Weights of a small image embedding model: 96-pixel images, depths [2, 2, 2, 2].
Rows from block 4 of a small image embedding model, named by matrix and row number. Rows with one number within an expert belong to one neuron, the router's apart. Each number is 128 + 24 x the weight over its row's rms, rounded and kept within 0 to 255. All counts start at 0.
Before each expert's rows are labels from the 100 images, of 14976, where the router gives the expert most weight on average: "top examples" is what is common among them; "colour at peak" is the nearest of a few named colours to the mean colour under the peak. Only what is clearly more common there than usual is listed. The data: retinal OCT scans (Kermany 2017). In brackets: how many of the 100.
# router: router (model.blocks.4.mlp.router.weight, 16x256, trained with AdamW), inputs 0-127
# gate: expert gate (model.blocks.4.mlp.gate, 16x64x256), inputs 0-127
# up: expert up (model.blocks.4.mlp.up, 16x64x256), inputs 0-127
# down: expert down (model.blocks.4.mlp.down, 16x256x64, transposed), outputs 0-127

# expert 12
top examples: finding: diabetic macular edema (61)
colour at peak: grey (89)
router.12 [128 154  98 130 112 195 101 142 149 142 102  99 132 121  67  87 120 138 174 124 124  68 121 160 142 137  89 121  82  97 100 110 144  95 126 137 124 162 133 149 108  99 159 133 115 171 131 149 112 122 157 133 124 125 147  97 105 124 146 167 137 107 123 114  94 157  97 119 173 122  95  93 125 168 117 149 100 156 157 134 150 138 149 146 134 125 135 138 147 126 128 135 151 159 163  85 128 134 100 119 106 176 153 106 119 104 153 111 135 125 150 148 135  94 136  93 109 152 102 161  94 150 136  81 118  87 103 126]
gate.0 [142 165 103 100 154 144 122 121 147 175 166  81 164 104 117 105 155 130 126 132  99 121 135 168 154 134  67 134  88 119 132 119 165 124 117 164  96 148 120 129 134 124 163 157 173 155 106 136 143 142 114 170 170 152 103 162 139  78 162 114 142 137 126 140 143 156 142  65 131 145 140 106 148 145 134 123 122 159 140 111 139 135 125 129 106 141 154 139 161 147 154 153 150  98 115 126 119 140 153 165 132 115 107  97 138 140 139 101 121 112 138 159 118  91  91 131 126  92  59 104 150 157 149  97 137 164 105 152]
up.0 [112 106 145 108 173 148 152 128  96  95 108 132 149 124 137 116 129  90 180 112 131 132 105 151 101 121 114  78 120 153 144 128 181 121  76 128  61 143 116 125 160 148 137 128 127  76 126 130 133 141 137  96 125 139  99 134 113 130  82 134 125  97 137 111 113 123 131 143 122 118 134 117 120 145 140 116 130  87 159 147 145 139  95 100 145 127 107 138 100 167 162 134 140 145 116 152 130 102 143 107 122 108 107 121 104 133 115 120 158 148 122 143 115 114 115 133 116  84 144 152 118 133 138 123 106 107 139 171]
down.0 [162 157 126 135 138 117 126  93  48  92 164 103 132 141 159  95 106 142 110 162 118 116 113 168 147 128 112  84 111  91 147 124 136 151 119 115 190 127 121 124 103 153  97 103 110 135 137  95 143 160 153 123 106 155 135 152 154 183 119 100 136 131 138 150 138 176 126 166 166 152 135 115 140 159 134 120 115  95 179 184 146 126 123 108  93 103 163 120  96 176 185 135 121 148 140 119 115  84 151 123 124  87 136 124  85 124 128 170 119 114 131 113 136 127 131 112 117 113 130 146 126 152 134 161 150 122  90  60]
gate.1 [118 111 122 129 143 138 109 103 135 162 166 124 139 151 128 121 128 141 105 160 110 126 148 154 140  72  91 158 128 144 161 159 125 118 128 100 136 151 140 136 119 109 125  80  95 152  85 156 137 127 162 122 151 127 162 132 130  70  98  85 151 136 129 115 135 141 132 163 151  87 121 113 113 117 134 169 106 170 126 118 114 186  79 105 104 125 124 110 147 173 154  95 129 117 158 141 130 100  68 123 139 158 119  95  69 110 147 115 107 148 136 113 117 142 115 111 122 138 152 171 121 164 100 112 159 124 111 104]
up.1 [127 135 128 143 131 169 119  71 150 146 106 158 105 122 124  76  93 131 157 135 130 158 107  87 125 164 178 140 151 102 150 104  99 168 130  80 109 162 153 128  96 131 173  95 121 106 112 138 124 100 167 142 148 152 137 145 102 107 131 117 124 100 168 101 142 150 134 110 125 169 110 147 171 128 102 119  97 119 158 105 134 123 135 115 116 118 141 131 132 120 115 136 125 167 141 133 140 140 162 122 149 122 130 109 124 119 173 118 152  94  85  89 125 150  93 156 119 144 151 134 149  93 100 187 116 127 157 157]
down.1 [140 147 119 100 165 142 103 141 109 145 147 125 129 137 132 107 125 127 140 174 168 113  99 147 120 125 149 125 114 116 136 128 142 127  98 124  54 126 104 131 124 140 149 121 134 151 124 119 125 166 138 122 137 162 152 155 131 123 137 139 116 159 161 129 137 124 131 131 119 125 160 146 151 125 135 147 107 152 129  70 107 159 119 122 117 113 126 141 156 118  91 101 100 104 102 158 148  91 100 137 100 135 145 145 149 107 141 146 132 120 160 109 122 101 105 170 122 158 140 148 130 185 155 149 184 162 161 134]
gate.2 [137 132 128 139 109 135 119 136  87 112 125  90 148 133 150 135 135 141 148 103 156 134 152 152 110 119 110 122 162 104 123 104 131 142  76  71 129 123 111 122 110  89 147 116 182 125 121 113 150 135 143 111 148 113  99 127 155 142 146 137 175 118 158 123 133 124 128 102 118 128 136 195  90 131 119  93 154 137  87 118 107 143 152 108 111 152 150 117 119  60 123 124 149 161 123 138  96 165 144 168 117 132 103 108 108 142 149 134 163  98 182  91 142 131 130 119 115 142 104 120 107 103 109 128 179  85  93 140]
up.2 [134 126 105 106 146 103  97 109  90 145 134  76  91 142 132 104 120 107 122 120 163 153 143 131 141 153 106 128  97 139 116  99 124 104 133 110 119 115 144 116 102 123 159 161 127 117 154 151 100 108 131 129 103 145 120 153 138 104  86 177 153 151 132 127 148 154 106 194 144 135  90  92 126 148 134 113 128 121 164 130 156 150 139  75 147 123 164 149 142 148 103 168 126 102 151 152  84 162 147 130 145 106 113 166 187 126 166  99 115 102 133 113 101 148 169 177 120 122 109 131 109 163 106 139 118 150 147 140]
down.2 [120 125 102 112 143 173 122 112 163  90 147 149 113 102 126 141  95  96 140 124 168 109 161 157 100  99 146 189  90 162  88 147 147  89 110 157  75 119  77 108 155 119 153 140 160 137 114 105 187 118  90  85 130 153 159 112  89 130 110 143 121 139 138 125 132 120 151 128 100 123 154 142 125 103 116  71 101 121 123 105 169 130  90 144 137 113 132 144 154 142  98 133 124 135 114 151 117 101 131 167 128 154 142 131 104 114 157 168 180  77 183 135 138 175 131 122  97 135 118 104 148 187 154 108 174 139 141 181]
gate.3 [119 130 125 105 150 157 123 137 135 139 115 150 139  83 121 132  81 141 147 135 127 156 116 140 134 141 125 118  89 148 109 135 146  92 109 151 116 154 133  99 134 140 129 148  78 200 127 104 143 159 155 175 102 159 107 157  85 135 123 117 119 135 120 124 130 119 107 144 141 135 157 116 180 136  86 150 139 110 125 104 132 107 128 125  97  95 129 117 104 126  57 137 115  89 123 112  62 166 165 134 136 105 127 110 117 107 121 124 107 139 126 103 153 132  89  89  80  79  88  84 135 139 145 119 114 130 123 175]
up.3 [120 121 135  86 100 120 120 126 124 135 124 128 119 114 120 136 128 153 149 184 151 164 143 136 131 163  94  94 141 162 171 134 162 146 105  85 138 176 153 111 161 109 138 112 102 181 121 180 133 118 174 143 166 168  99 181 110 132 119 152  68 145 139 104 126  98 109 124 126 139 136 102 123 158 106 139 100 120 153 107 104 164 165  98  98 104 147 131 117 132 131 137 133 164 130 158 150 132 173 147 146 120  89 129  51 146 130 110 113 111 119 100 166 153 155 103  90 113 142 148 154 141 117 137  76 150 115 144]
down.3 [141 165 135 151  83 136 142 114 116 128 142 168 104 106 157 144 134 120 131 114 123 116 158 110 145  95 135 140  88  39 144 123 139  91 170 122 121  84  93 117 139 102  92 110 161 150 137 122 152 145 138 133 149 140 146 125 153  79 117 128 151 154 122 158 136 115 129 115 120 122 164 148  76 115 129 136 136  97 161 121 153 120 170 155 176 108 164 155 121 152 130 107 128 106 147 144 141 117 138 134 122 155 146 106 108 108 156 146 151 120 117 124 161 135 150 137 103  89 145 112 129 140  95 144 134 153 140 104]

# expert 3
top examples: finding: diabetic macular edema (68)
colour at peak: grey (74)
router.3 [124 137  99 153 147 142 114 144 145 125 144  56 149  97 126 172 117 127  71 110 108  95 110  88 149 127 156 142 183 134 141 111 131 111 112 128 125 129 166 162 113 120 122 156 124 110 138 113 106 113 110 106 105 133 143 129 150 107 108 189 161 124 121 142 146 124 150 145 140 117 151 116 165 127 115 143 138 182 111 123 136 123  89 142 114 115  98 160  98 112 144 135  98 143 121 158 133  93 144 162 165 192 174 149 119 130  70  77 182 114 156 120 138 171 121 111  97 135 113 148  98 156 148  90 143  96 158 138]
gate.0 [ 97 143 162 111 134  85 105 117 103 113 157 102  79 137 124 115 175 140  78 134 120 103 159 124 146 120 162 152 129 145  81 102 132 147 126  84 140 126 173 126 112 107 136 141 148 135 148 166 143 116 129  94 120 108 130 125 140 125  75  79 155 152 110 171 148 107 120 124 141 143 122 141 148 110 169 137 120 107 129 152 132 171 106  84  85 122 108 103 130  77 126 109 164 142 153 123 146  96 152 134 108  65 170 151 122 148  81 163 118 136 127  94 118 129 127 171  92 128 143  97 105 125 135 100 103  95 118 110]
up.0 [ 96 131 127  95 111 134 151 149 114  96 171 143  96 101 118 122 115 134 177 114 157 141 108 101 125 146 131 114 132 134 117 172 152 107 137  95 112  92 114 113 142 148 147 174 142  99 172 164 153 156 101 129 114 140 150 151 148 101 118 154 149 135 153 140 123 115 101 104 124 130 146 114 167  90 141 123 147 157 123 113 131 145 148 164 121 156 106 120  96 130 103 195  80 128 149 133 168 157  80 124 145 156 119 113 123 130 158 143 140 107 117 142 155 105 151 125 109 142 170 118 144 121 159 150 139 132 125 126]
down.0 [115 152 144 105  93 127 107  89 124 122 110 125 144 149 107  94 147 132 149 125  95 126 133 122 122 157  74 117  80 129 147 101  90 153 101  90 160 109 135 124 150 115 161  94 147 140 102 147 114 140  85 130 145  93 154 116 155 116  93 126 172  91 102 106 100 110 132  94 115 140 157 130 116 156 162 144 148 176 138 121 117 102 116 132 135 150 123 120 128  82 145 158 121 180 135 162 131 122 116 145 122 110 156 139 153 110  93 139 138 152 130 158 136 102 150 139 155 108 132 125 108 107 155 152 124 184 145 136]
gate.1 [105 123 144 126 183  88 138 108 175 171 158  92 132 121 119 113 146 107 139 158  71 156 112 100 147 127 144 161 129 154 130 146 134 127 150  83  98 118  94 101 143 148 156 119  94 151  87 134 159 101 113 145 139 149 122 144  90 116 141 105 132 144 129 131 134 138 100 128 119 103  96  74 150 105  80 137 159 139 136 106 157 129 139 114 140 115 112 124  86  83 127 113 140 127 110 155 130 143 148 109 143 118 108 137 138 102 136 124 148 130 146 136 129 129 134  95 123  98 160 143 124 136 156 107 151  97 110 114]
up.1 [161 106  79 116 135 137 157 122 101 124 166 109 116 191  96 148 130 114 132 100 146 151 104 119 158  88 139 110 127  89 109 127 123 151 162 137 143 113 130 117 145 121 114 121 137 123 122 124 113 167  62 130 114 164 128 160 145 150  90 139 130 119  83 108 139 121 128 127 123 104 112 167 115 134 154 111 128 154 117 150 125 100 169 147 126  90 109 188 137 154 138 131 139 182 138 114  87 139 120 159  65 113  97 132 118 153 136 133 168 157 129 179 129 112 124 134 141 150 117 129  99 122  97  84 120 102 124 125]
down.1 [140  79 120 127 102 129 106 143 117 144 128  83 117 108 103  89 120 157 107  96 159 155 126 133 114 116 118 106 121 134 143 135 116  69 130 126 106  87 132 166 120 133 131 125 129 153 147 141 123  58 122 175 130 118 139 128 127 110 130 125 144  89 134 157  93 123 120 135 150 142 139 142 114 140 136 117 165 164 131 127 142 147 114 130 119 130 113 110 143 122 149 178 117 150 135 147 149 112 101 108 111  94 129 110 146 117 154 162 118  99 103 127 117 129 146 170 175 114 147  75 134 139 119 162 123 103 173  95]
gate.2 [150 127 134 157 106 130 129 131 118 127 150 138  92 158  99 152 103 136 116  91 112 160 113 115 143 173 165 130  76 102 116 163 146 107  99 138 135 163 130 141 121 157 152 107 161 119  98 122 109 100 140 112 118  97  80 104 165 117 116 120 140 159 122 100 129 140 115  82 180 181 158 123 157 124 160 114 180 132 107 118 143 115 161 126 135 126 106 153 121 132 142 154 128 107 163 103 146 144  94 123 173 174 148 138 150 104 125 146 135 103 157 127 105 138 115 119 122 173 105 144 130 100 142 183 164 149 155 155]
up.2 [103 125 181 153 132 126  85 164 160  76 110 104 105 122 131 115 104 126 102 121  98 114 154 108  92 127 159  71 132 115 168 106 103 130 169 143  68 158 123 106 143 163 132  63 113 140 117 127 148 135 146 133 136 148 140 139 113 104 147 124 120 112 149 124  89 111 121 172 148 132 132 114 125 141  93 137 107 178 124 129 149 114 120 110 153 111 127 116  96 107 118 116 127 147 150 102  96 103 122  86 132 103 133 137 174 107 102 119  96 144 131 125 136 105 114 131 108 169 105 128 114 107 165 153 126 107 160  95]
down.2 [127 117 107 134 148 107 216 103 133  87 128 105 172 120 142 168 146 152 168 100 118 128 103 142 117 124 166 134 161 150  97 163 121 157 137 125 152 172  95 124 148 135 138 162  65 110 119 141 128 142 162 139 105 146 153 143 168 164 136 153 126 111  92 151 109 145  69 108 133 162 113 113 115 115 137 118 152 147 142 101 126 173 159 116 162 111 126 162 157 131 122 154 117 128  82  80 124 166 135 147 154 146 111 143 107 148 139 144 152 128 117 112 115 121 127 120 178 164 127 118 152 152 168 128 113 142  82 168]
gate.3 [149 125 106 153 143 100 113 146 140 119  96 114 129 137 131 128 145  82 158 101 113 115 127 129 121 132 134 112 130 167 116  67 126 104 109 101  95 141 147  94 131 145 109 153 120 121 102 106  97 112 102 155 103 147 127 122 138 130 119 120 125 112 118 107 145 107 126 171 123 149 131 124 119 135 158  90 127 131 154 167 130 145 102 130 125 127 154  93 117 120 120 129 125 111 145 112 118 170 106 132 116 184  82  77 100  89 116 153  74 179 164 102 161 139 167 118 142  91 107 125 118 133  62 134 153 117 158 129]
up.3 [136 100 133 123 105 120 152 166 153 111 134  98 136 159 146 138 128 120  95 111 147 138 143 117 117 119 144 106 140 133  99 131 129 150 139 130 124 165 132 128 149 119 121 103 137 120 109 157 110 149 119 145 146  83 148 130 129 126 157 109  75 120 127  85 128 126 138 166 160 179 126 151 152 117 120 153 149 135 124 157 129 160  86 126 157  85 145 111 123 152 104 159 155 141 127 117 148 169 115 131 119  81 127 148 148 135  94 127 128 123  93  85  83 146 125 147  67 161 167 160 120  99 114  99 125 107 150 101]
down.3 [153  96 173 130 122 127  99 109 142 116 108 132 104 166 128 150 150 111 148 100 128 111 132 120 110 166  86 173 129 119 109 124 155 121 115 113 102 116 103 148 104 176 117 157 145 170 149 114 165 165 141 127 136 191 169 101 123 147 115 157 167 135 115 146 156  88 145 150 184  81 144 131 112 117 170 125 116 111 136 121 100  76 134 146 139 176 113 128 141 115 132 123 124 143 138 129 143 159 103  98 161 130 148  96 116 157  90 157 160 122 126 120 113 144 141 100 134  72 131 115 152 114  96 167 137 109 106  93]

# expert 11
top examples: finding: drusen (56)
colour at peak: grey (71)
router.11 [176 141 135 122 122 154 122 108 158 147 158  90 163 164 112 143  97 204 143 119 123 136 103 153 139 123 147  86 126 108  99 119 131 131  89 136 122 181 129 147 113 154 102 135  89 115 124 147 116 155 136 115 138 166 118 131 144 145 126 123 101 124 148 159 144 152  82 102 130 103 148 168 174 151 127 126 116 136 100 129 116 166 146 155 174 147 140 124 136 138 147 140 143 144 181 178 123 125 157 122 142 138 139 108 150 121 124 130 132 154 101 131 130 140 116  96 130 115 118 133 150 146 115  96 135  65 121 141]
gate.0 [153 119 121 153  93 141 145 129 156 116  99 126 175 116 109 117 150 103 117 127 137 117 111 144 141 141 122 109 145 128 136 210 131  95 129  88 146 134 114 101  94 122  97 166 130 138 142 135 107 140 143 162 121 147 152 113 111 134 131 121 153 149 108 131 104 135 127 117 114 136 130 144 147 135 144 133 127  94 116 131 131  77 140 161 138 159 127 127 130 151 111 127 110 152 130 110 117  94 137 170  92 122 120 102 121 131 135 155 123 139 124 157 124 159 150 143 117 136 125 147 117 136  98  85 136  94 133 161]
up.0 [154 120 135 182  95 131  66 139 142 117 160 149 112 106 122 150 107  91 131  72 160 144 143 133  73 133 130 138 154 105 140  87 158 145 114 127 121 145 137 137 142 156 126 158 157 142 126 164 149  99 162 113  99 167 143 126 146 117 129 141 159 111 150 110 115 133 113 135 117 103 121 120 123 171 129 127 168 108 140 110 122 188 120 143 142 117 144  60 141 120 126 130 142 111 145 172 142 132 104 139 144 113 162 159 130  79 118 109 126 115  90 133 135 151 125 129 110 118 134 131 102 139 131 120 137 125  99 118]
down.0 [139 135 158 170 110 119 159  92  97 117 160 144 139 132 150 185 133 129 127 109  89 109 126 129 107  90 105 132  87 130 111 110 141 141 120 115 118 123  98 139 149 150 126 142 127 107 148 149 117 139 108 132 106  93 138  89 121 123 106 125 128  98 169 134 141 104 142 177 101 123 127 119 164 160 140  81 122 125 110 142 130 103 108 132 142 123 136 128 142 114 192 165  70 100 164 104 126 128 111 180 133 170 104 130 126 123 104 143 124 122 135 157 147 158 147 160 109 136 121 112 121 151 117 173 131 164 119 152]
gate.1 [129  76 170 121 102 160 139 140 122 139 161 158  94 178  94 101  78 141 144 134 117 105 157 115 119  77 118 100 119 144 164 143  95 120 139 133  77 132 134 155 134 128 157 117  99 114  78 119 118 132 129 160  89 101 123 143 127 101  83 118 112 141 157 116  95 129 121 105 133 113 123 137 133  98 135  95 149 138 135 110  95 102  86 152 113 126 123  88  80 120 115 140  72 128 142 138 163 136 118 119 161 124 141 121  91 134 146 153 142 169 149 133 134 133 120 115 111 120  92 119 139  97 138 145 111 105 150 130]
up.1 [132 148 134 111 146 152 106  65 154  95 146 175 148 105 173 103 105 121 124 149 166 143 117 134  99 119 119 165 111  81 113 115 137 143 135 110 102 114 151 176 122 114 109  90 122  83 154 120  89 126 129 103 109 140 112 123 108 114 107 169 156 142 115  87 103 101 105 118 131 122 107 153 151 154  93 155 164 130 128 123 162 135 129 156 149 181 101 131 117 136 139 103 124 109 145 170 141 138 123 152 134 133 149 108 130 162  80 124 106 152 159  89 111  78 104 128 151 103  94 145 135 131 127 127 123 158 136 153]
down.1 [123 106 151 109  98 189  71 103 137 114 130 117 143 136 139 157 131 126 147 123 109 160 103  96 115 172 127 142 129 168 110  88 143  98 110  93 114 179 136 124 131 124 140 132 182 140 103 140 103 137 170  98  98 131 136  92 125 128 162 151 131 101 179 135 115 145 181 128 118 133 117 117 123 185 140 124 139 174 110 141  97 162 131 158 134 150 142  95 160 119 112 137 118 145 146 122 114 106 113  85 155  86 115 157 188 118 148 180 135 157 174 150 110 129 154 128 137 155 133 179 134 117 118 122 146 128 130 114]
gate.2 [152 126 115 111 152  98 117 108 147  90 139 151 123 119 124 120 124 125 142 134 128 114 126 127 129 136 139 126  85 190 148 142 143 114 140 157 112 122 120 167  74 156 132  77 146 129 149 100 128 118 163  82 130 186 140 139 106 143 121 126 164 118 150 133 121  99 114 142 109 160 111 144  78 138 121 139 128 136 127  71 128 122 100 157  98  81  93 186 122 133 105 113 149 102 132 151 151 101 109 118 106 117 125 128 116 112 142  96 156 126 151 119 134  91 112  99 146 141 124 155 120  98 153 125 132  94 108 117]
up.2 [ 71 124 137 186  93 158 126 137  70 119 124 108 137 126 186  81 155  98 133 144 123 135  88 153  94 132 163 124 143 126 125 133 146 104 130 165 164 149 134 175 121 126 123 108 134 122 115 137 143 142 139 114 124 144 141 122 114 153 157 160 151 121 146 153 138 114 138  97 128 109 144 129 151  81 122 105 129 130 150  99 130 181 101  99  99 179 118 142 155 171 136 160 155  90 138 157 130  93 109 122 148  75 115 103  90 152 130  99 161 127  94 117 151 119 126 141 134 153 114 102 139 161 146 139 152 141 136 125]
down.2 [129 149 171 156 144 138 144 103 114 127 125 152 164 117 147 107 120 101 139 135 163  99 109 139  90 156 102 138 146 139  97 167 119 140 170 124 164 104 125  97 136 126 140  69 155 139 101 122  96 121 129 130 131 107 119 173 117 174 130 138 115 126 148 111  90 111 125 141 160 126 157 148 153 141 136 165 105  95 152 162 101 128 121 139 126  74 124 153 138 150 109 170 151 142 123 172 169  98 143  87  92 168 126  75  95 117 110 125 101 144 106 124 128 157 118 100 138  74 156  71 138 124 140 124 130 128 144 115]
gate.3 [142 155  67 103 146  93  90 112 145 159 136 150 112 126 152 160 132 115 176  92 148 127 186 129 111  93 151 107 157 155 174 125 141 110 154  88  81 132 133 127 116  98 149 115 130  98  84  89 102  84 157  79 121 116 174 138 143 102 163  99 124 134 124 129 108 156  73 122 130 123 147 135 107 135 137 171 142  82 136 180 100 109 144 110 120 151 148 103 172 130 120 114 131 128 148  92  99 100 119 142 132 125 135 103 123  93 138 143 144 157 130 133 119 127  78 129 136 122 113  90 120 128 139 123 130 113 142 121]
up.3 [185 166 150 141  92 140  91 120 167 120 140 165  93 115 168 133 119 164 102 129 134 114 115 160 133 113 148 153 151 128 154 152 118 126 118 124 122 160 149 128 158 158 139  62 148 121 120 104 111 142 126 108 169 156 137 141 152 137  89 123 103 169 127  87 112 152 141 127 111 145 130  97 154 142 116 162 101 110 145 145  80 113 148  90 156 136 145 132 129 131 114 127 113 165 122 132  82 100 126 130  96 148 116  98 115 141 112  92 118 108  93  94 141 115 103  75 164 130 103 121 122 126 146 144 141 123 153 136]
down.3 [136 110 138 146 158 121  97 152 145 124 127 145 165 122 136 184 139 103 143 143 104  78 118 107 112 121 106 139 127 106 152 117 126  76 137 132  73 167 138 144 117  89 144 119 153  81 160 119 143 158 102 117 141 119 103 147 148 120  92 116 129 110 144 136 117 125 117 117 114 154 148 149  90 123 110 122 171 132 151 111 153 117  93  88 117 135 134 178 161 131 130 127 113 120 124 113 161  61 134 134 132 147 127 159 149 115 112 170 106 147 140 173 145 118 102 118 127 121 155 123 148 118  90 102 125 112 106 126]

# expert 15
top examples: finding: choroidal neovascularization (88)
colour at peak: grey (99)
router.15 [115 135 136  77 144 117 178 135 159 137 105 172 111 111 172 108 156 106 120 147 151 149 138 103 152  91 130 115 141 130 127 151 149  83 141  94 161 163 111 146  91 148 150 143 102 101 128 118 117 103 106 130 127  82 127 157 161 136 163 114 155 153 115 135 124 134 124 107 152 171 140 115 123 127 125 151 122 116 161 163 103 149 120 129 129 129 113 147 139  87 146 116 109 131  73 129 147 123 139 106 106 128 134 116  97 127 129 174 108 136 158 142 160 117  77 113 115 123 132  84 177 116 101 100 125 168 120 134]
gate.0 [101 107 120 112 147  72 146 148 126 148  92 154 108 125 102 131 135 147 186 122 137  97 136 127 147 167 140  94 148 108 148 119 132  58 125  87 108 133 155  98 140 145 182 134  72 107 111 148 128 153 113 129 161 154 102 121 152 152 107 155 128 166 119 155 126  86 158 161 155 143 120 140 119 172 112 121 129 124 151 157  91 142  93 126 125 116 114 138 167 159 119 153 132 109  96 139 119 137 137 112 136 163 135 157 130 119 116 126 143 131 140 104 166 116 154 106 143 167  97 159 131 130 130 118 139 145 119 118]
up.0 [134  96 106 146 131 108 113 130 109 113 119  74 176  94 156 169 134 135 143 134 116 127 109 147 118 126  76 127  66 148 169 103 135 134 139 142 128 106 152 125 142 119 104 139 132 135 186 118 128 138 112 163 121 116 156 130 131 128 180 132 123 117 136 146 114 127 111 125 129  73 131 121 156 155 148 142 106 100 149 140 130 143 151 163 118 164 196 116 128 125 129 143 132 191 126 143 146 160 101 179 151 101 157 118 142 119 174 138 128 127 172  94 104 139  90 151 128  79 155  99  82 106 141 122 123 137 129 140]
down.0 [163  79 132 168 162 111 148  93 117 130 142 124 141 123 159 112 104 141  85  98 148 147 147 116 107  77 154 165  80 153 147  86  76  84 160 121  82 128 119 133 119 152 161 129 159 150 126 113 139 145 103  74 116 116 123 121 115 148 191 130 121 131 151 111 169 171 123 157 148 143 131 132 100 126 133 134 176 123 132  86 101 153 126 145 129 137 115 113 145  89 147 124 143 132 138  91 122 143 136 147 116 144 156 120 106 127 169  93 112 107 110 140 109 121 110 152 137 123 114 115 147 136 132 117  88 144 134 154]
gate.1 [111 138 156 153 159 141 221 111  98 149 120 152 103  98 125 143 148 124 110 142 134 117 159 128 148 103 140 147 162 130 127 119 121 121 143 118 122 104 142 138 125 121 142 108 130 122  83 151 151 141 114 101 129 137 105 148 132 142 144 138 121  92 155 144 151 185 156 150 130 106 117 114 106 118 138 120 124 161 161  96 117 134 128 134 169 128 126 115 113 115 102 152 128 139  86 136 111 121 157 129 148 128 123 157 126  98 127 123 150 161 106 179 107 118 133 146 169  98 143 160  69  89 169 131  95 139 157 171]
up.1 [105  98 146 127 124 154 127 159 136 113 134 134 162 137 141 139 154 165 117  93 155 146 166  93 134 114  81 115 150 144 133 117 130 118 101 146 125 100 118 112 106 131 162  92 118 163 111 109  66 129 150 126 115 120 120 138  88 130  96 150 155 122 177 163 119 132 110 166 131 132 153 100 103 159 134 124 146 160 140 148 145 130 121 132 181 160 133 145 114 123 148 138 106 109 129 138 111 122 117 142 114 162 110 116 140 127 121 133 147 136 117 116  90 120 111  84 139 150 138 112 110 120 125 158 108 161 100 165]
down.1 [ 95 150 127 105 160 158 134 111 134 117 167 157 132 172 115 136 106 115 180 124 147 101 147  90 139 118 118 145  74 121 135 141 149 143 135 131 141 141  86 158 116 117 121 135 114 140 130  90 120 119 111  80 118 139 104 149 139 125 126 140 143 157 109 155 132 101 116 144 158 116  84 116 134 111 140 113 139 119 137 120 161 114  97  95 127 110 115 164 127 113 139  99 139 104  91 131 195  71 140 128 121 136 164 105 149 115 149 114 113 116 157 129  90 163 111 165 145 124 107 139 129 142 136 173 168  67 149 100]
gate.2 [130 161 128  99 152 132 146 131 133 110 132 151 125 117 119 148 121 133 114 163 150 141 110 113 119 178 111  69 142 157 113 121 124 124 145 165 143 146 131  86 108 109 129 145 136 124  89 163 161 148 123 163 152 130 115 164 107 140 196 112 176 127 158 102  79 104 195  94 139  80 123 120 160 139 123 129 105 141 107 129 116 156 170 123 178 117 147  86 120 110 134 138 173 140 107 125 118 103 144  79 125 122 120 134 117 142 181 142 110 143 155 152 124 141 121 123 148  99  99  81 162 166 122 135 127 150 126 113]
up.2 [116 134 112 102 149 125 137 115  93 126 120 133 108 135 145 152 117 122 119 141 102  97 140  79 102 115 107  97 124 142 110 108 111 160 146  97 138 180 109 128  94  59 145 140 122 130 111 118 170 149 137 107 135  44 107 136 107 118 133 116 127 167 153 119 140 127 135  53 123  85 127 130 140  98 102 127 105 126 117 173 135 149 172 140 177  89 129 106 124 127 122 114 138 115  78 101 142 110 150 115 120 115 120 111 104 111 128 151 155 114 180 134 114 129 116 130 132 114 112 110 140  96 118 109 135 159 149 130]
down.2 [145 158 116 122 100 120 103 127 157 135 166 168  98 139 105 123 136 130 105  96 138 118 154 131 137  99 139 128 143 130 135 196 149 144 152 170 101  97 113 140 165 125 116 127 155 132 101  87 149 107  83 133 151 133 154 165 122 157 122 123 158 122 147 123 147 147 128 117 107  84 116 112  76 127 136 109 129 111 135  78  90  94 152 199  86 120 129 139 179 157 150 148 100 133 114 147 114 142 142 118 171 176  86 135 121  90  85 129  95 104 134 133 104 116 131 158 111 150 139  95 137 135 167 109 125  78 138 158]
gate.3 [117 132 136 132 119 129 119 149 127 127 135 125  91 117 157 111 123 110 115 161 103 156 101 162 136 178 125  98 113 124 133 106  51 120 103 158 120 121 105 125  83 163 152 134 127 136 111  86  99 111 106 124 134  96  87 143 143 103 124  99 123 152 125 160  79  85 141 108  79 113 147 143 129 144  92 110 115 129 167 101  76 175 145 142 154 134  81 165  98 102 154 142 139 151 132 118 129 123 111 135 173 135 138 103 110 140 140 112 113 108 120 156 147  89 139 124 139 101 142 108 145 132 116 166 135 133 149  86]
up.3 [156 128 119 110 111 121 162 108 143 104 128  94  98 137 169 118 171 137 155 151 146 153 120 115  91 110 168 159 130 116 145 117 125 143 159 108 123 149 138 119 116 111 132 108 115 123 139  89 135  81 118 110 174  74  76 141 135 125  96  76 131 104 149 116 103 106 142 130  86 145  83 122 127 120 138 113 118 140 106 118 131 166 110 150 108 120 100 146 130 106 127  84 126 131 112 147 144 111 126  95 137 101 128 150 150 159 126 138 102 156 121 144 132 151 117  83 108 142  84 108  84 127 146 183  91 142 139  67]
down.3 [130  97 130 144 116 116  68 152 117 100 143 144 134 111 161 120 117 135 150 157 138 120 139 115 148 166  82 139 152 121 131 136 126  88 136 136 121  97  92  73  97 125 148 147 120 137 140 140 119 141 142 123 173 118 134  88  99 115 133  87 131  93 129 129 123 119 140 117 159 113 144 125 133 126 147 191  91  90 131 147 160 163  84 119 133 130 104 112 104 137 127 152  95 170 131 114 113 147 129 153 103 184 184 152 128 107  80 134 100 136 145 137 159 172 167 114 151 120 151 147 160 146 115 115 139 119 114 151]